{"text_encoder_mlp_ratio": 2, "text_encoder_parallel_block": false, "muon_scale": "match_rms_adamw", "momentum": 0.9, "orthogonalizer": "newton_schulz_5", "lr_schedule": "cosine"}
Rows from block 8 of the image encoder of a small contrastive image-text model, named by matrix and row number. Rows with one number belong to one neuron. Each number is 500 + 40 x the weight over its row's rms, rounded and kept within 0 to 999. All counts start at 0. Numbers have three digits each. After the name is the row's rms in percent of the matrix's.
Before each neuron's rows are labels from the 100 images, of 14848, where the neuron reaches its largest size: "strongest on" is what is common among them. Only what is clearly more common there than usual is listed. The data: photos of plants and fungi (iNaturalist). In brackets: how many of the 100.
# gate: MLP gate (encoder.blocks.8.mlp.gate.weight, 512x192), inputs 0-191
# fc1: MLP up (encoder.blocks.8.mlp.fc1.weight, 512x192), inputs 0-191
# fc2: MLP down (encoder.blocks.8.mlp.fc2.weight, 192x512, transposed), outputs 0-191

strongest on: class Polypodiopsida (35); text has "fern" (32); order Polypodiales (28)
gate.37 123:435519470450455450520480479526446480544507509469504567492467456510430478421491479530490493554492474463494420595473479464481512429462494499531494486543467496518505460487455489467488437472469511539437426465479479527470511507498469521469507477469509405523504446501522473467555489462566473524425457423535504461495509459504472530459349489442527468478623561511447486463485503449477505487455434463501582474432519495485473456445518412577559509570428508444473485489495445456541536482521497562513497478522487495454485574496484495502520433445531521481421485506469525502480495512496472485
fc1.37 120:472454516506525544447520436475556436449444520543516523505419486522507502526482497507541513419517532517529465451473586477503570467509559441512478519535546520537528426537545509528533462532520450472464490479505558478473438537575460495580433503494509552541479506495471525488397554507531450507527518571477519452561504548551514543545558520500468510453349510468494480485497511580531544491501507462549512516484469489488433571585478553464478506426516517473490569508510487520538425542540528480507509478490466565507527537560499484488450474528423465537492479525537448487440502453548487547
fc2.37 110:543499501512525543466469533471426491486579490509488435491520408490570518517469421456458486437451519539512507471524523482561447520473441522487485497566503486523500524506567465480524528507486482557488438526388561551535533531505494534501493527470486533506543472519538513424546527446584413452555578434521560454456423482499473535435563449594502513557480534535502505519498514456457499540444468463476555505477454525516520548551491467444482461484494453503524479519513494445511503531438540424502499443522508481519503555546610503488499543484518527429498552433442494472543559511471517498

strongest on: class Liliopsida (28)
gate.368 115:535509479486548479550492499537527594485471514542412495541425532506471488458438455497573490488549430569482440531591518492443458466514427497513528500459475493458462473469506508469564403427501541467485479460494435526583535486503464451484528589487472461511461472479540466491467557486535497576504417503459447470545530545497481507515455479497459457570441524539469417525476572442459503523565511453482486444481499480457479487516502476500555541537482518496502502490489499503540517414456527532504474547430496494505473456498454532546548540519482542550433484510460552451532509524408569492
fc1.368 116:566550499486517481521481487578552518510504454513382445526529528443505504541501510592565502525559487525547472562513521464504483524545474436561433518478536483538409478431520452526480509523537543531461517476506568522523514490465525532482497464458484482480436482530485476535430466561552478462514467559517521436523455564578532540515509589523529511482529470513504462508536550505528512452521447498466520491546480520482503521491470482493448498499559472421477502478597520484516444474539493586475459432505526469520437491522451475513593458411541527462451511571490573465510451486486449425
fc2.368 118:453459503488494420519541474513436569416507509509472458481480575546535470473534493560559524495527501459540461497497518464493478461505495456479490485447464438469498513506495507543488459529520462535490518544451543453477481523428481507533576503519437508550493505559487424493464474437499471455489510561502439581452476552528471426484453448511499523462496587524459579574461562521499565515497549490476473514493478461505390489446506460450485498493585582519507476487629504452520477527503510483483517472530530546570513539508460557446521516473437431472465416524480455476556473480483501563

strongest on: kingdom Fungi (34)
gate.412 078:538506411545465519447478525530475586499500477452504547485478586453516532545538470491491494469545495462508425523501440525496485473507529463500552488480516457540491529418498509486446575491559516530559487531585507452548540435467460524474554525479458621481505487443460535445513529483525514454551468508532447507445519589544493607515506471566515508531525483490468451500529542512498415457505553514491493548502563623489482522487492508545487555506497550512456468404497470492495524460509531490481432516525460521548482543493491470515395503561455488473455491547474493511504580505508432483
fc1.412 085:480534514503480465508479507575528582533542493550484502475444497528500479496451553454493479554509517478529591492521451443540498462429495473510596515451547489507462462477497558518544548487519408477525544494504552481477567579507507543504451498479500522475495540501517521510541519511532547521506510503501530464499583472537418577466476535524462536616580514511495590483543467414448492515467598516547551478461497551473480483541571479558507525496512497513494528517453500493469497398507499511569460480570470494437550463467436545518448506442479476451443434467467471477519537576526514523
fc2.412 086:478494494535523489534471511536505477504415493574522534476450513507520478481556431465490563538509509493491499456549550478540461473467526505520447563519497506451543462561448472432462510441437548532489537510510399573529537497474571518525506462472525485503421488513551502438505509428566513463511380477491480530502551494493501483502516453521506494512500456459563471526435525466445511528519455455452519504631456484534489486492465483544572514507539489553557562529488523514509522584500467469445547540485564556425485538533475528566488514459569497453481457551437525497446536404527504523

strongest on: order Caryophyllales (68); family: Cactaceae (66); text has "cactus" (53)
gate.34 106:470527481486471554511523436383484563536480502452448519458507489471510462573491463535455567511525526478535487406524420459526498452559469505510502506468539489480510512532480478533536531473549488518500589432503564428508427536530430479521543541462467406540448538501511471476529533463499433392491485445504484500445552431498506544524514440489518486459486497558505479503513504447547507507477428498543499601475484436533526535469475501491465486525530492458507438455581468488564436501527431446481515451529533444489452506496445492509450489526522465500596463468497509502514530456523446435
fc1.34 108:547487485568528510494418438547495486464468498439477528536436441534483500501486523563487557471603504510482579558485517474590475522465582447441478494569470558540529446493463577469399472516526515510494480490457581502444481505495481463481490539491499490464533482492524518526490482498524513503491496511533540505513545586520509556517532483545535530443489449588450485520479543528531434508527570510493481498422518438529526580506509448514522479625474495477454507428441540482547451435498475522464534518500501490452541514557470517524496477528522551507468483537567449437546524531578530522
fc2.34 109:548535520551497524535490457517497436510465580490505449497452519405573551407445573501540482535518573527559509508493539492492455460433532504514474532498499501462505533489426509505484519387453502471569562484511382502434517418580517464463520415541541480512409522551464508495517511442501548492509534538533455528460470457515534448518509483553441491520511480435510518458513457525464466491559499443496490454501519533490445555530439512505447498494522503484537421504517490547487496550491497529576429546559452519558525545466519520554504552513477533450512546508554557503507462470501498512

strongest on: order Caryophyllales (26)
gate.297 108:513516504560484507515387458525475482470535480444492516525568498536463564522503510450471546491445550499543463564550557521450494517462449499493508497532591485489447491479535546458516484497516472567573435480505497470507482527571549441532500482510472453506452533469500501451467575448525479422540501477505467507439503556485514509495597415478462492421498539449503500423484542529472517434450494496476555436432501515545489492476512528535465510503488480556488508523435480503521519467560551510482509496440538437442559478430475486537520419495441536548539482499412469422521592563511502534
fc1.297 116:463519515486587526531419528478460488446530534474525544515485461476473503534521571590489505502545479491430491472585473493523491515501452471525540496513542458460450462543484501550443543528457472506558494546504490487479495508467487531492493521520509469401491553511387462508547461506551522490566448516500494493516521503407482474542478433603529488451534592532501437529531480429511468465467534504445477509545469495512489520464514414598457486487449498508530470498406468541461501469512575500469510438523506532551516463446536465530491526540491480514497527522418495393475536489471564418
fc2.297 113:482481417429579554532562479491498489547503498518510526426462477499461496509553511422504507527475476522471532521480489497544525431480464533486544482468510464438478524505483446514404496474564512499430515512490460480521431524518567504462547407538521462507477447472539455526526509492543523493562518510480571560526539407455521510475462566475459400546587487526531503505534494457522454504494492455472495591505532446467470587426522529481450495436517495445477482518492494507477514524534519484465459506508477527425504564556476465423571482500480478497569505485436513514380501540522543547

strongest on: order Caryophyllales (31); family: Cactaceae (28)
gate.480 114:528522511466498544476466438484491552577539535454523456521548498542415538485517492490475481508550530556545500512514518482460583488506462489475465537465525514494508469507522501491513471513484520523476470498512487450491556515470486473506461518449534580444483494479484563434449510502456463484431472501559474508566538453443523506580570498587464504566531425483518508471464473527467493533486518472525603521547477415540580554504428474415494436490480507476553533542559429576475493539598512516525535514511475505515438513575438501413472506505543547551539501572464465566521555551485456500
fc1.480 112:482400537512521470506488464513510497503582421490498518404461539552482515511461548558524446475476460521474538516526517463479457581540551520453554545461507518450454543492534445458463444526524445516453468503529532472554563578464484550484534510466500556454525467523538504485470527472492501504499507485417468495565496544458494570501570537538549481462452452499555464545421545505514466546484540494468500504525458469483526526493567455549522421504543528560496531517480444575554527525509540532508462507486517518459438535519568524467487442489499574443425429436552521457503569552509445540
fc2.480 111:506495564431442453479508551464470381488556571543507506479613499474537495499436502498599501516564462547473466496435556527487492520474458468498549465452437487559525504515491481479574562424463496478485501474546537462466505522485472521449500492532528466421500536544562458472504491487484550500420475551509517489492524502492486472557519462478429579473482521501522468470552563504532486485529500567466508552518484501490534486464486481514463521576540494473472578474492501476530463523449477542487513472514515512416586439503472521619464583467490471532523468566565491433533533497513486550

strongest on: order Asterales (31); family: Asteraceae (31)
gate.395 108:535534465468454540526509509424472512455561500539528491516537484491470495450506450526515564503457570481463447580483474469558490548525439481542528413520473504489466495457443535498445398477527567470508469453478508572522463472558461587439504467496497489458515498569481498505518492497447502487425507490611536522520447498416427448473599449505494486432453518505407504543428407486516517479478499523528435501474462538500500495502523538564473500519491534491527549531520546487418460549506519526523467436504516482538488499467444468509512472431495477442501505430523430544534488471522450475
fc1.395 110:530495467510535478514475474540557508510527492504529468483384580542493481429530460463550510516485468534450530468563451447531520499505519451578533431526493477475472511482570584489490481529475577440496488503527409542506530414499518533489509543498510500515488542546528394497450495498506494429451477541559500445539472517544577464489511526539499427488432450497491544440487482467515507597489477463473464532507459490521405503516531396440544553525469497502494567519510473481546497503537541481533537488543537485479456456525532499496552455428482502521513582546500504525480488420483518599
fc2.395 106:514433534453462533456557448509486484386489475450486532557512487525514499502550467450546501555482484444443522462522492524499473496513594475449505535473455488495486491518472422504464489554492415516480534540543499536548532467412477537496476526474520481433432486447535504497454458442509504431534482487497507513498492477525476525511508552513499461495413505480463500502519527502473462533539451422496465514498442557512461446506436544458460455468482535470506487497514532548542443527435464553532506452609485553533484526454422397497533500516528448605548536557539533492474448383509527506

strongest on: class Liliopsida (31)
gate.169 016:447495480564567478441535549514502479556579462510460579501489484485538444478476547515488451540462420496481510451534449462494503487546558534532528495465503496503493516421457472531584527523480537505507572483581431511542441583548479486474478537438559522484597534454522554503481482518504524483447474541415489470505545540479435493543466483513489444528400410567545471493479473525511529491456466444470515509567542486481497436463484462476542508522544491469442498554537497514446437589525561503522477473462525462549458431563531518514500519480529527557516484537466550466545531492479458489
fc1.169 015:570457442476515548493434537556544501496555455507448506478530506463532508494458529549513502448446511498484554536521508479547522477541483491476513566449477522525457472486439481496605448463493484541540572546508545499508500424461513463431419499544493487531539532389487501540528452495528498469441522524452520470490494444500451492573462528459575546540471500510552535570470503520587504482503514428427555490544528481440463483496532514472466500534492478514544509472501479518566426491487522503550500588492492486478424442440445569534524528519571439536469455476505620500535483516443488497
fc2.169 013:481506487520536538523501514526490515440486484487507482588475563608568485495476489462538457503513524466469507472433530463478503463526427475510518431488514431496526444508570484583480539494511495550432592521533489540530482489523535519517489488535448469500453481490533582417542519441507471500490518495438557443562553517551478521428511512528464545526558449546443505518573529496473501523462520587500499506467527453455467554465542559526515436418492492491506465540507497501549532441459488528501473477570482496543451486540504540505499473487447411507475426542586479447460584519586527533

strongest on: order Fabales (33); family: Fabaceae (33)
gate.179 114:479491498420437455443488533542473509476480469509441522490560509510497477545458451458429480538515478434465440423494521489485517493525572455526510450501530556531432480496468490522489531561502479440550521503439505500461531414483438492521577466481478463515490451512502513433501516561432475512545499480501531504454420449506529517591465532488482540475505436492446531419552457532547517506472436526472556543502483487442464417533457504473509489481516446469518468474534540505466413506567486490428537500535527495534382506409490431497471508483508486559556443474515489445496477452544431451
fc1.179 117:554492485515520486457550543519579428436486528495532545492482574465533513492520546505467530548517451421503525547495511533536456483534511502525553487511417520486556471488493507503503569502519516430509539495478533435557553519576539529519515505518500424451566500512586444559538516483510449476527489518567446542506507553532460508492449507500524600540463528506543416487490454503528516474487459469560542493553571535492534513578516464492549513517488520534461518407471588488488449563430561501510518530560554525523507491576522559526515498417498510438543465446511499408472535507523438500
fc2.179 112:443531458451525551461478540481512519462489502488414441483476526423469547501440571484478494489510522399475541492515562540481395532503519424533521495505542518501512543513530438519497508504494481504572506519496515463484461491495509600461553539451474451502459470497415433561502500465424451511489473555487561598494461522450472467518556494468515489562479534465513552557535535539446444505535449544404505586478573459457492530475502492497531477427475524474474525533507498532474503486507564500494442500518459441464556472578518553462519538416481527537546463517546503466484504533510508570

strongest on: order Lamiales (39); family: Plantaginaceae (35); text has "speedwell" (35); text has "veronica" (35)
gate.366 029:501478617495472549506520444494537445456515510465528460558496510510595513526501536463454505483512543548564485500462435452479529467448522537545544548505409507536511528549541512487476445454497466530529519511525444547576597507531451513571461479494503445549508524425510603507522564517466475503533459537540596591518482521517512451512479540456467450493519519460518528564504509443562586450415510518491549519614493524462448495545478507454482498480479440547511493436478530485454464525442480526570532500493488483461458517524465457485458472528534499483536565523527494473473481468496492521
fc1.366 027:468528553421528416555480549482432536500520546497523515546460501531461496512579480459575536554490587529439477504457564545458484477476570455476518560462520482585462469452500424494557514537485482510527493500514458415578468430506538465485510507525524522444474511559503561432488538484497562487466562508460463652478525473482524502522421529486407489540513494484434542490485518467519479507579519497545483520520522507499500545578450489542506532507493508460469568541477497509508459419505529497507495482526477487509455480471445492533552459507556479559547494531531493518516454564475484555
fc2.366 027:480458458528488479497485463534515570508528513551468572407408512495468511509560488524487488462558525516507492498480469488503506479513461476519553445480516515427543486530545481533502489501474443575517465534436528500562485486472535466469513546530508529482507455440542524541504483588504560466488540532513416465504424512462431447455487516565549455471544454578537545453579464569423533453516477453478508485542475555419442527555510484495525451537517487447534507431443473511425549454524434476548509441565517527517448507497476572530447537506539482504478507503469529438505574508434431499

strongest on: order Fabales (27); family: Fabaceae (27)
gate.487 109:529498507539534499537523513539487553484530482499503482474472440512535527510497498524488534514555440493558486551463503491560453497526558477478535538549415475442503427530493454509487466513554530487475505487456493546504560522491593554534421507467474446471525500431513479455432362436442516472425503487423470471551474442427468521539508442460399451524537469498487546408471480515562490433523525518489463460493541521524538519528501438589476499521507494441484501505492497532533527440613522461457464510500507431538522508479508468434521515450444522492435519489494571486552469535509526471
fc1.487 122:543539472507494541522516477577478500510587525522589517537443544537497492484490536489505520542531479605506444515504556489491487476515502486470494538560469557440576467494581512526508505547458483407537485557503470388503464487389550542503443519511502525504534496502494520511428466562485522503506575497477500510432411463477434485455452460513467503454510506424521464496442507514608449445492498482485564492538500506466562504503464545544492430500493525536440527501479432464504447439582454463457500496548474462502541528475488464502456472516484513544498485424564460463521501472524479566
fc2.487 112:471517577550530539520472577476509491512474489445438494522495497534525448515503581511485496512524569491485422495595611526505553571479501584486437562461551500516558470510537524512515510513508431450476461541523513446514535563551527517521444513494481530533536600548566511514548532554418521542462501512476561497484546483512546505467482553499577542498400497534507511412462480475504471510524493535530591509488410522503497478517495514485504533492518435534476510560511542511493544483399525498481448557537516529509539521479533534510514445478575553563493430494508485506571478537514522517

strongest on: order Lamiales (29)
gate.384 111:489501495503448416589459501476463472541452404476471530539456515483488491503520423511497522425401566572480500534463461496467492528472483507488529497481522542489479521540521478521526499457445563510468441545561545541376469470465512504557497484514478521518471432545527480485467528403462465497532496507480516589505512504467487494491519468478521495457563444453483485446469532529459509444474571559471497484538598458459454467509465572472509476473469498472472564545532521477481436438508510489454488532530609555466546466470474478431464473565550476509469472544466562492543456486556532512
fc1.384 105:440530522563511500469483536509488485378520442467530462546534550545487533515497518496488526508528414432509480470578556512537525488432514492433550566525488475559528452605466506518432545470488544498574466564521564477540472537439503461503458538513446564482515544467544511511476503503515484553442486442539504527569523553439432533496534551496491467520438495498517569537522542496508507577445459458453512573466533556527624442516524536514516491461509415520552511541483526475507503501501524510544474539509486446529539479518540514555556521467548503442466493478485572526485524546472505486
fc2.384 109:464485482486442520490491471451466507522510485504456484473518618505532524576496548563481532494504510524547498516459498546421465486441454444529425484451488454541481486466531491482464519533454520528551436489441564513466503452471406501504468519447436465455515507524447489461564541573473551432510549566539526529480520481435439512507478560524432551559516534556483444462504364418506583488481505519427509484497492463500505448505448453510514505451551491459552465506477462563481455450517485503476466457446515533467484487531446441532472506514470452481462539421472438532531531524478510490

strongest on: text has "common" (31); order Asterales (28); family: Asteraceae (28)
gate.9 112:509512519489529517544482451452433477550518482539533417470473576438483490523497472509536375551472483498494540509499494496547497509488444547538544465479472499509536481507507502476492479541536486507432501481480390536542478611465472507503467451494481482521472432472496475506455497501573471513592531530519563504486468477469552471520519502485493445478406464468504528511560460546510493565536502454479466511498455644479515510510509414511451557504483506468508515495449491555505507463467473476552548501572483440548471523442485540436452474452525556469483535511395438478509474578496484418
fc1.9 117:432428510434590502521510467504489420455525474548521481458510506494472438497495539557578456599459482472385501503483471501468523534498499531510537423524551499501480507502534537443514439458533499530502515538498476513469516444371493545500504579483550468531487533529534454456566452512514479521615468445488509469450543547475516514463559511480527554508493467443476528500443543545523534528582441477552489519519423548470503478482530500545476464527542501449492468478507501519537535530494528469526496458546477500570480489462501541476444490447391529493466494555545521536475439541546530457
fc2.9 126:518548467584521498484525528453496459470415475510505540519533498534491541480529444498483587516557547478481467482516496479555446468458523484495535460435525502437498459464463459565513541447386515515527521443510467508567530544548457541515476433572501531458448481534559513520492533461451482579516498486546518498494504491502464513518542456542514482525505512512477522530481430525559580426565471539482535494504465541521439446504489566494458582503461496495460455517604482511568464485509469464499565487540551495582496584504510420505510543499437502492466441462514465556508494387484554474

strongest on: class Liliopsida (25)
gate.441 048:488403466530456501457479531462569467411488533565479449523538521538475540507454454489532501439426496461458510497491519516480546456516503464513503526550487474495441526523600506479487494486487463533469431544535506492493462505505561481494462467448477493393539539483572476516538497440550505533492500481458502487465554505506537530441534518456472470528512508521446524479471503551451451510408488446515512482535532520426437524435474588456539477441554522514514417456459464525445536454529556488530480465448474520446484532528609515483467513480482468555506546384544520506474448431540519448
fc1.441 048:523492501513476472487579469494476470532480444415524490500560502506544509497585552475500503512526558415551559508478504549546481501474554490469534522470488562524494483520450493435478553449496487438480604481498492536478498456517553540497578509475575471514416473481474531454540470531491501532474518492594499579490492515499455483450534494495525473598475521498500523478553473528536484470528505463445507476488517514550480488564524516585496487449439500495436581563488565422474474556475473519446500524514490546463492451481395534533416496395533504537484524480509543442476461491418463447
fc2.441 050:489505497455472497526424521472439516567462588524371534539545540494504471527476445462526502580517512500537524439497534472487466527552450458500489528542592512527503540583496510459485539491479515462465473526502522493552501469541454575481500527499484552506527468518516515590459513525556566504523430546486472415492516551466568511538443473392490519459528450436486468450517409498507602491540465526542501509474461576482509536576528555439522490494523512475487451512450485466469501521510516446507476521550565432538481531500514502482482509570549468402478493499507477533463474487510502558

strongest on: kingdom Fungi (41); class Lecanoromycetes (26); phylum Ascomycota (26)
gate.363 103:542567440500467536553561493518499531470504562462496541445523584424540487488519500526492515497486514434540433512501524464483454447429480456490530555467477565479446485559499507551401468466416482486466499473474529423533513535506512482540511560551473482520485461512485472476485495451536497517511547449493526536478572509515515505483447496482478528476489456476476447417431470546558559472509510476529531585554499440509493459437560503550422480511556505504560495575529444497460474465511540473547558599505514490560522469482432435532480529433561419523476442522486500525513502457480568458
fc1.363 104:555495465481510489550477534511527461547449515594521455510491544489493481525502447527528516424489468527523515550448557491479550515578556418494438500544513473484452478549497423542510481553459450491550466511417540484524466489548518516506497500395519543408553488493444484444576551487569536507498624540495510440534518543429502527460511491459535495494559489458515502421556518488492454485467476526482502541500519531548544475529524502465466503523547456514481592516524398453494534480531552460473547516444513489439532436511480511457546468552506561478507532506478445540428467493533457496
fc2.363 102:530558513430435525565534579591549468555577471499485490541538475449523457468454501432441519460541571469459513543566548558490517522541543501506492499508487501533490451517523482413548514455544514487509521516514505522481474507473451416510543491537563511553542581525490433532502500481434549455471496528499538463499495519521446471454518494505484531443455452506500506467467484526519503476534476520505409457480415456466543481558523555441549510540534568449456533541532451490476522521556558445502529496413495523555491507531505556551444508477386527475528491473508491476517564461514543420

strongest on: order Caryophyllales (70); family: Cactaceae (70); text has "cactus" (56)
gate.336 121:463453526510528531482521525431446543480538508475543479450451471536498531479444452459565549530554488504525477518560506497567537406545504495553505544511528472458470457487531509520513541541491491493471493569478500452516465506516589476498454514462491490551532485495481470536416460503475442513551469509467577486551600465443522460532551486434539444555462554557552464485474485554507536488593479488471476544436540479449457496488549478489511511465369451559441532516477556450533483437489516518463508545538521498425514489457424471474443527460539533476538488511506528547533460587555502470
fc1.336 130:510469538490446547519561458486479542459501442530496473482460516481523462405459558456520547462504481457467438470490532490543581553480487494519539488510420463502521498540496482475518464527505425505560494489493470526579484489397450486539453524468462513485520512517528500514482535444555592495453484493509531514476497502475498452507550543544569489567552501427514459518513447527564427554524505451470487489534526590535576519519489508481496475467449457447472508453464456607475526505532489492556538433520492410516512462443490479519511470506489527419462438448517462465435606428485450520
fc2.336 127:461526497532504428569498408504566469480453417475548520529537389518457478557450517519470464522470577465548509478473523432587516537567481458464506496487451456489452415472566503414520542479537532504488510455533524469475493539535499495462450502452489477502516493578443520467458516552487575485482483558473481428458482496538610518507414502503503482501497511550508536494496530550477531531538511512477451493526513472483518506546565593571509499490516558545536543438460473527488476492508483549466452441496540512471506485584397504481426509545544471447508451497452492521478495509476490497

strongest on: order Fagales (35)
gate.398 126:511508527466477527441446466581551502479540456428515464544530514529570517463504444519456427486538454502503489508508530489502460534416513474504485397567545493490457473463478475516489529472494510500432458523464467429387457548501427507578500507495481461480522431502505503536515546459502508495477482461482475496483529507446489490481431450501453462426446558498506520555481605427495497524539445570508540479455520516558528528575508485527486468519455491416462571425523485539446457500456501449430494475463474562552420515532443523507505485485505453473463463493530568482511553560558500482
fc1.398 128:427457471451531591462504503503517486456470529546457573468433532510512474483524536603502488582519530489605457552495465497505503496557542521526576483415485494571436463516489463477442430548482514463562503504494532526585440496483515475506555567489515460562505545541507526490454505457541495446547479551533560513473508483465487551520526519476520498547457479519531488534501434496542511487496524504516465480473443506492475506346579525440502439462551515487510462489455476486515504489537489536532462516488505449535493536542603463510474464502529522526497496503446510453570484431439428493
fc2.398 123:492469490510531468472488513495499486463419486440539532494531581548418502495533535484517472533462578400523489470502431516500536507541451556520496474474489427502560555506505564498395478510526416463478484508487449493540489365450514482468517522534526476432508519558483506489482508481520443501465591540409521510477490515488554487452474484642488489451515493463510536524523487508493487537460543581461512492514516499459482531476454540478466488474480542560461541585530434489462523439484516463546484515447480529576496470481509537506493471518523489446546482476600486460484482492523412466

strongest on: order Lamiales (29)
gate.442 116:509495462506500514487459538462535499515449488432506474539492487521469523514476508448545508461508465452520493488577553422419529528446458503415550521538486486460489641459488496480504471520458447489515524459389474557506508459521549529508464515440509504503479488513544495536476457558447503573497513446456510488516477489453498536557536454493467532481469510509471519460573473485573421478493578494454487502460500569477507499489415532553546506531519479455522450514542527475504456575455492453517458520421529450581543486488463483448550579489424453542548444459505480502390492495555518521
fc1.442 121:547500510444495481489474443510536479503436528552565489526477428531461486521537485523556530529524455503579522500474416516507532532467492540446493497530439523509467392524502479574483447445536464580512529511531478508481432612524504484574523526531468565521477506496479512415444437446525546501462532575526573514448513464461484503531544457465484496545497556455473470463489552518428566494462524555450510511533451499442505561523507500545506480499488476572444487476516476497491495476528506473470499541548519482436514540508535518512487472572543519436552491554555566528575571603530535492
fc2.442 120:578425557527506438501457446515484500538562431442512419493529444429535549449543513490520435508482521529544470538452428452522524589477512484501487491551482475482487525484606530432569505558499405489506456541549482523557483502475542444514492500479501509511538555524494464454539531556519562493483513500480516489454552445479506539486504497579509506564488502461434501506479493483556409543447563454515455533546531482474414512434489502520520541462522525466414474445483500503455606531601457544475529500549479527521471530513466500521546478458448460492519514514500476483546528535512492509

strongest on: order Caryophyllales (35); family: Cactaceae (29); text has "cactus" (27)
gate.390 113:528487541510520522413532518460482464529546513484556517548492457540523482469542557501535468477452535487490506434606510557473504547512415501503514536477417469463435487547468535436535469537503505467582474472519476497463499502547483481530462488467475488488547527469421499456545537516482476478574543432519415482474557478514548491532595475481484459510501556424562495549526617469486532537528521474487422481506508526443483531479512552484392494512527491498533543445508529454550512454471526525480460518479451482538454462513539503465485511481470459468503525382458432495458475573483496418
fc1.390 107:534376501481513473469531449608493465509453431435497476478508520552452519477611488489528588508485492497499496527520472525543499530500519484499482451553504496452498453535415482518501549469508427517582453493463420455482511501442461462531479526536530525531479543506499477518554493468489522467474474424488451487517455430448484515540507536472464565513455545503567526477557602482508500489413434489475597531497510559492527537466506500540455523467527455443522475531523491517434453431574462529549552480481534461522505465498544447452506565457518540495526492440497491473505447510514530423
fc2.390 112:547463411491530505495533478545509459495536534460489560564480543529459517536544496491490435527475539482450506551529492515557488473438470436448470594471551459511450482468537448527455439491440476462448500548506505525488523513595556477583503481531475576472471560492436546527545540471500437502529476502415442458534520534474515538452468552490511435483522579551475496514539471564561504541426578493438475494495481450444496494558539518467439577513438520489463542462532493513463503536529506548505502463482499538475491549490480556477404455460479453475502538525442455451489476488446525549

strongest on: order Asterales (31); family: Asteraceae (31)
gate.280 109:480452529500564513581510542475465401484484508489506454501511517528533509456492518474507412519540569575499533538496575448492486455460512580553488512490476465499517564507501473527497573487499560546447546505461438496556506499510457567528483522400498566526469432481522533587447468509477498446509454541424514441550505463542495472514499464483515460500494528480548516523497440526542551511473505386563474459529566489556497446483501479487478528545481504479478466389542524429453495446543555560494534517463526493483484454514469511442499508481566488466490499436483502608488564536539493518
fc1.280 113:502453547489504529557492470460588519499551567494500465516562452528517481539458438478462432534471460492573514536499445468466467533535503562509543432550475515490552566543464431494503442490488390492520515528542566480499516407449506458490492558510455479556535478523512446509536512493466502541506558473555502409487550454485527455546526509602504539505502515465506472502478478455482462493525523570441484530491459564425533508466470538592472492487481470460495538464496433535524472465482478449443547421503520484544525510535611518496498574548442498544498473495432496461493481494529483431
fc2.280 113:511489474445435552545565489475476550509476426520521492523526504478470406505526490537609530474544466506512461472458530548523548488502497550455446475445530478509510544529532511542416544449532518519559531507524487608447511455459435502454446460460533493537524491517484464497521512541476510438465521499482457494495536529511480517488526462443575441485420406548474551544501495485469498423481444566471596472434493459428477494511469464515554483479529505527475499508497545512498476453513540576460462477450569472504511470467554548473464573472496491445508435501538444530464519468415524425

strongest on: kingdom Fungi (29); class Lecanoromycetes (28); phylum Ascomycota (28); text has "lichen" (26)
gate.369 112:512526459523493520436471466562431541476530511538519519436523513466489532471515468494605480514447528513553533480512527482514510516522480500469528438438480507585508509436439469406427492476455521506499483455616518474498497459430527562499562418536478538518458436467435453469510481498459455512452522517494520479526498472540444450431498506498532513482412525545476440531541510508481476527497524455507593472518526469577439466468549495456474505515519531462437434481505488385434443477566507524475474542511482441483478524568477528492469528495453561530428496547496478454504522554473512442
fc1.369 104:580525508529544396485523563533437548503516522424538432509503507501520503559466482497404504512470521465489515464520522530488483478537515501547510483376514525463493483481493553434501442497438522498473490469561429411461432469535516538496502446451524523460520532455524520526457463472566506567479525459495487500480493465452464452479441487461440482539576467653435542483469487524521486486535507520503568523563522530520513544446460519462492491586466513490522495475477489504464511436505450495496454500469548569556509507493484557456540489457525512486508472557435546523554429562506532526
fc2.369 118:494475482517511425487532466469539468547511476473481392517529509390446523490516431561566505538485484479503532481492497528468555508569496494539499475475537551458572497538471559481520502538511483512542529447516482528496521475541468414569439488544537506466510517488435565531481575456533440485528478463509469481550593542494556500481551444457515532474597498533575434503463528518488500468536462495466566483515536531540479481442514583504477486510547505491465464560496452575471479595528485438519448462489512526462466523556440531428445497549553553487520527534539469450518547557486530549

strongest on: class Liliopsida (32)
gate.359 119:408433515565510476541463495465443581488522476503431483486540539470521520497560470466484509447470523529513533500486444500527534466453493578549485467456538472539542501511393414423556501498462533443491484551495519511403475518464507499526474570482522445492485563451499509544491495502462496478530492501463535477517435521578453493597550467544516502462482477564507394516461521456518428503514526454557443491533555437605517483524522479551495469479458427475569479474443532532505508485424548553478533523489473475504479413473553506513465465510489469446446513522472507476493470461522530474
fc1.359 120:553491558461491469439461529487424473492532556477445523511539519556582519536536472524565488436534554555456487516523456502549509555523486524444540531500555466550480558560442487481462541523541573573536507510465528458480469479470515506514544578445469508496478490514538528520478423517450514425514618462522512534498500517476516543513502537490466555473469497552521457501469498506463489475504423555410397493500521515568540532458489503531533556506504507513462499518534569567509511481417483582429581477468532484519502489550504513478471501464500516519506495499514556473543363514463550492
fc2.359 108:410554509484453474507419530441503500546469493491529536458487500498471486582601475519596479569507463532484493486561479520529507480549447473483508414492553482577518555559494519504576534526529537516512515442427530492530564551423551456461472528540571451471516513468495562462436483570485445489479544476475499484550504462526498569511432530508457456564590496533498498499510516467483537491542474442549504498483455455444529539477510473472611502481480533500417461488561460513561465458419493453512510534478445517510475466460499460466487528447456486478524505463484417476509482486485502483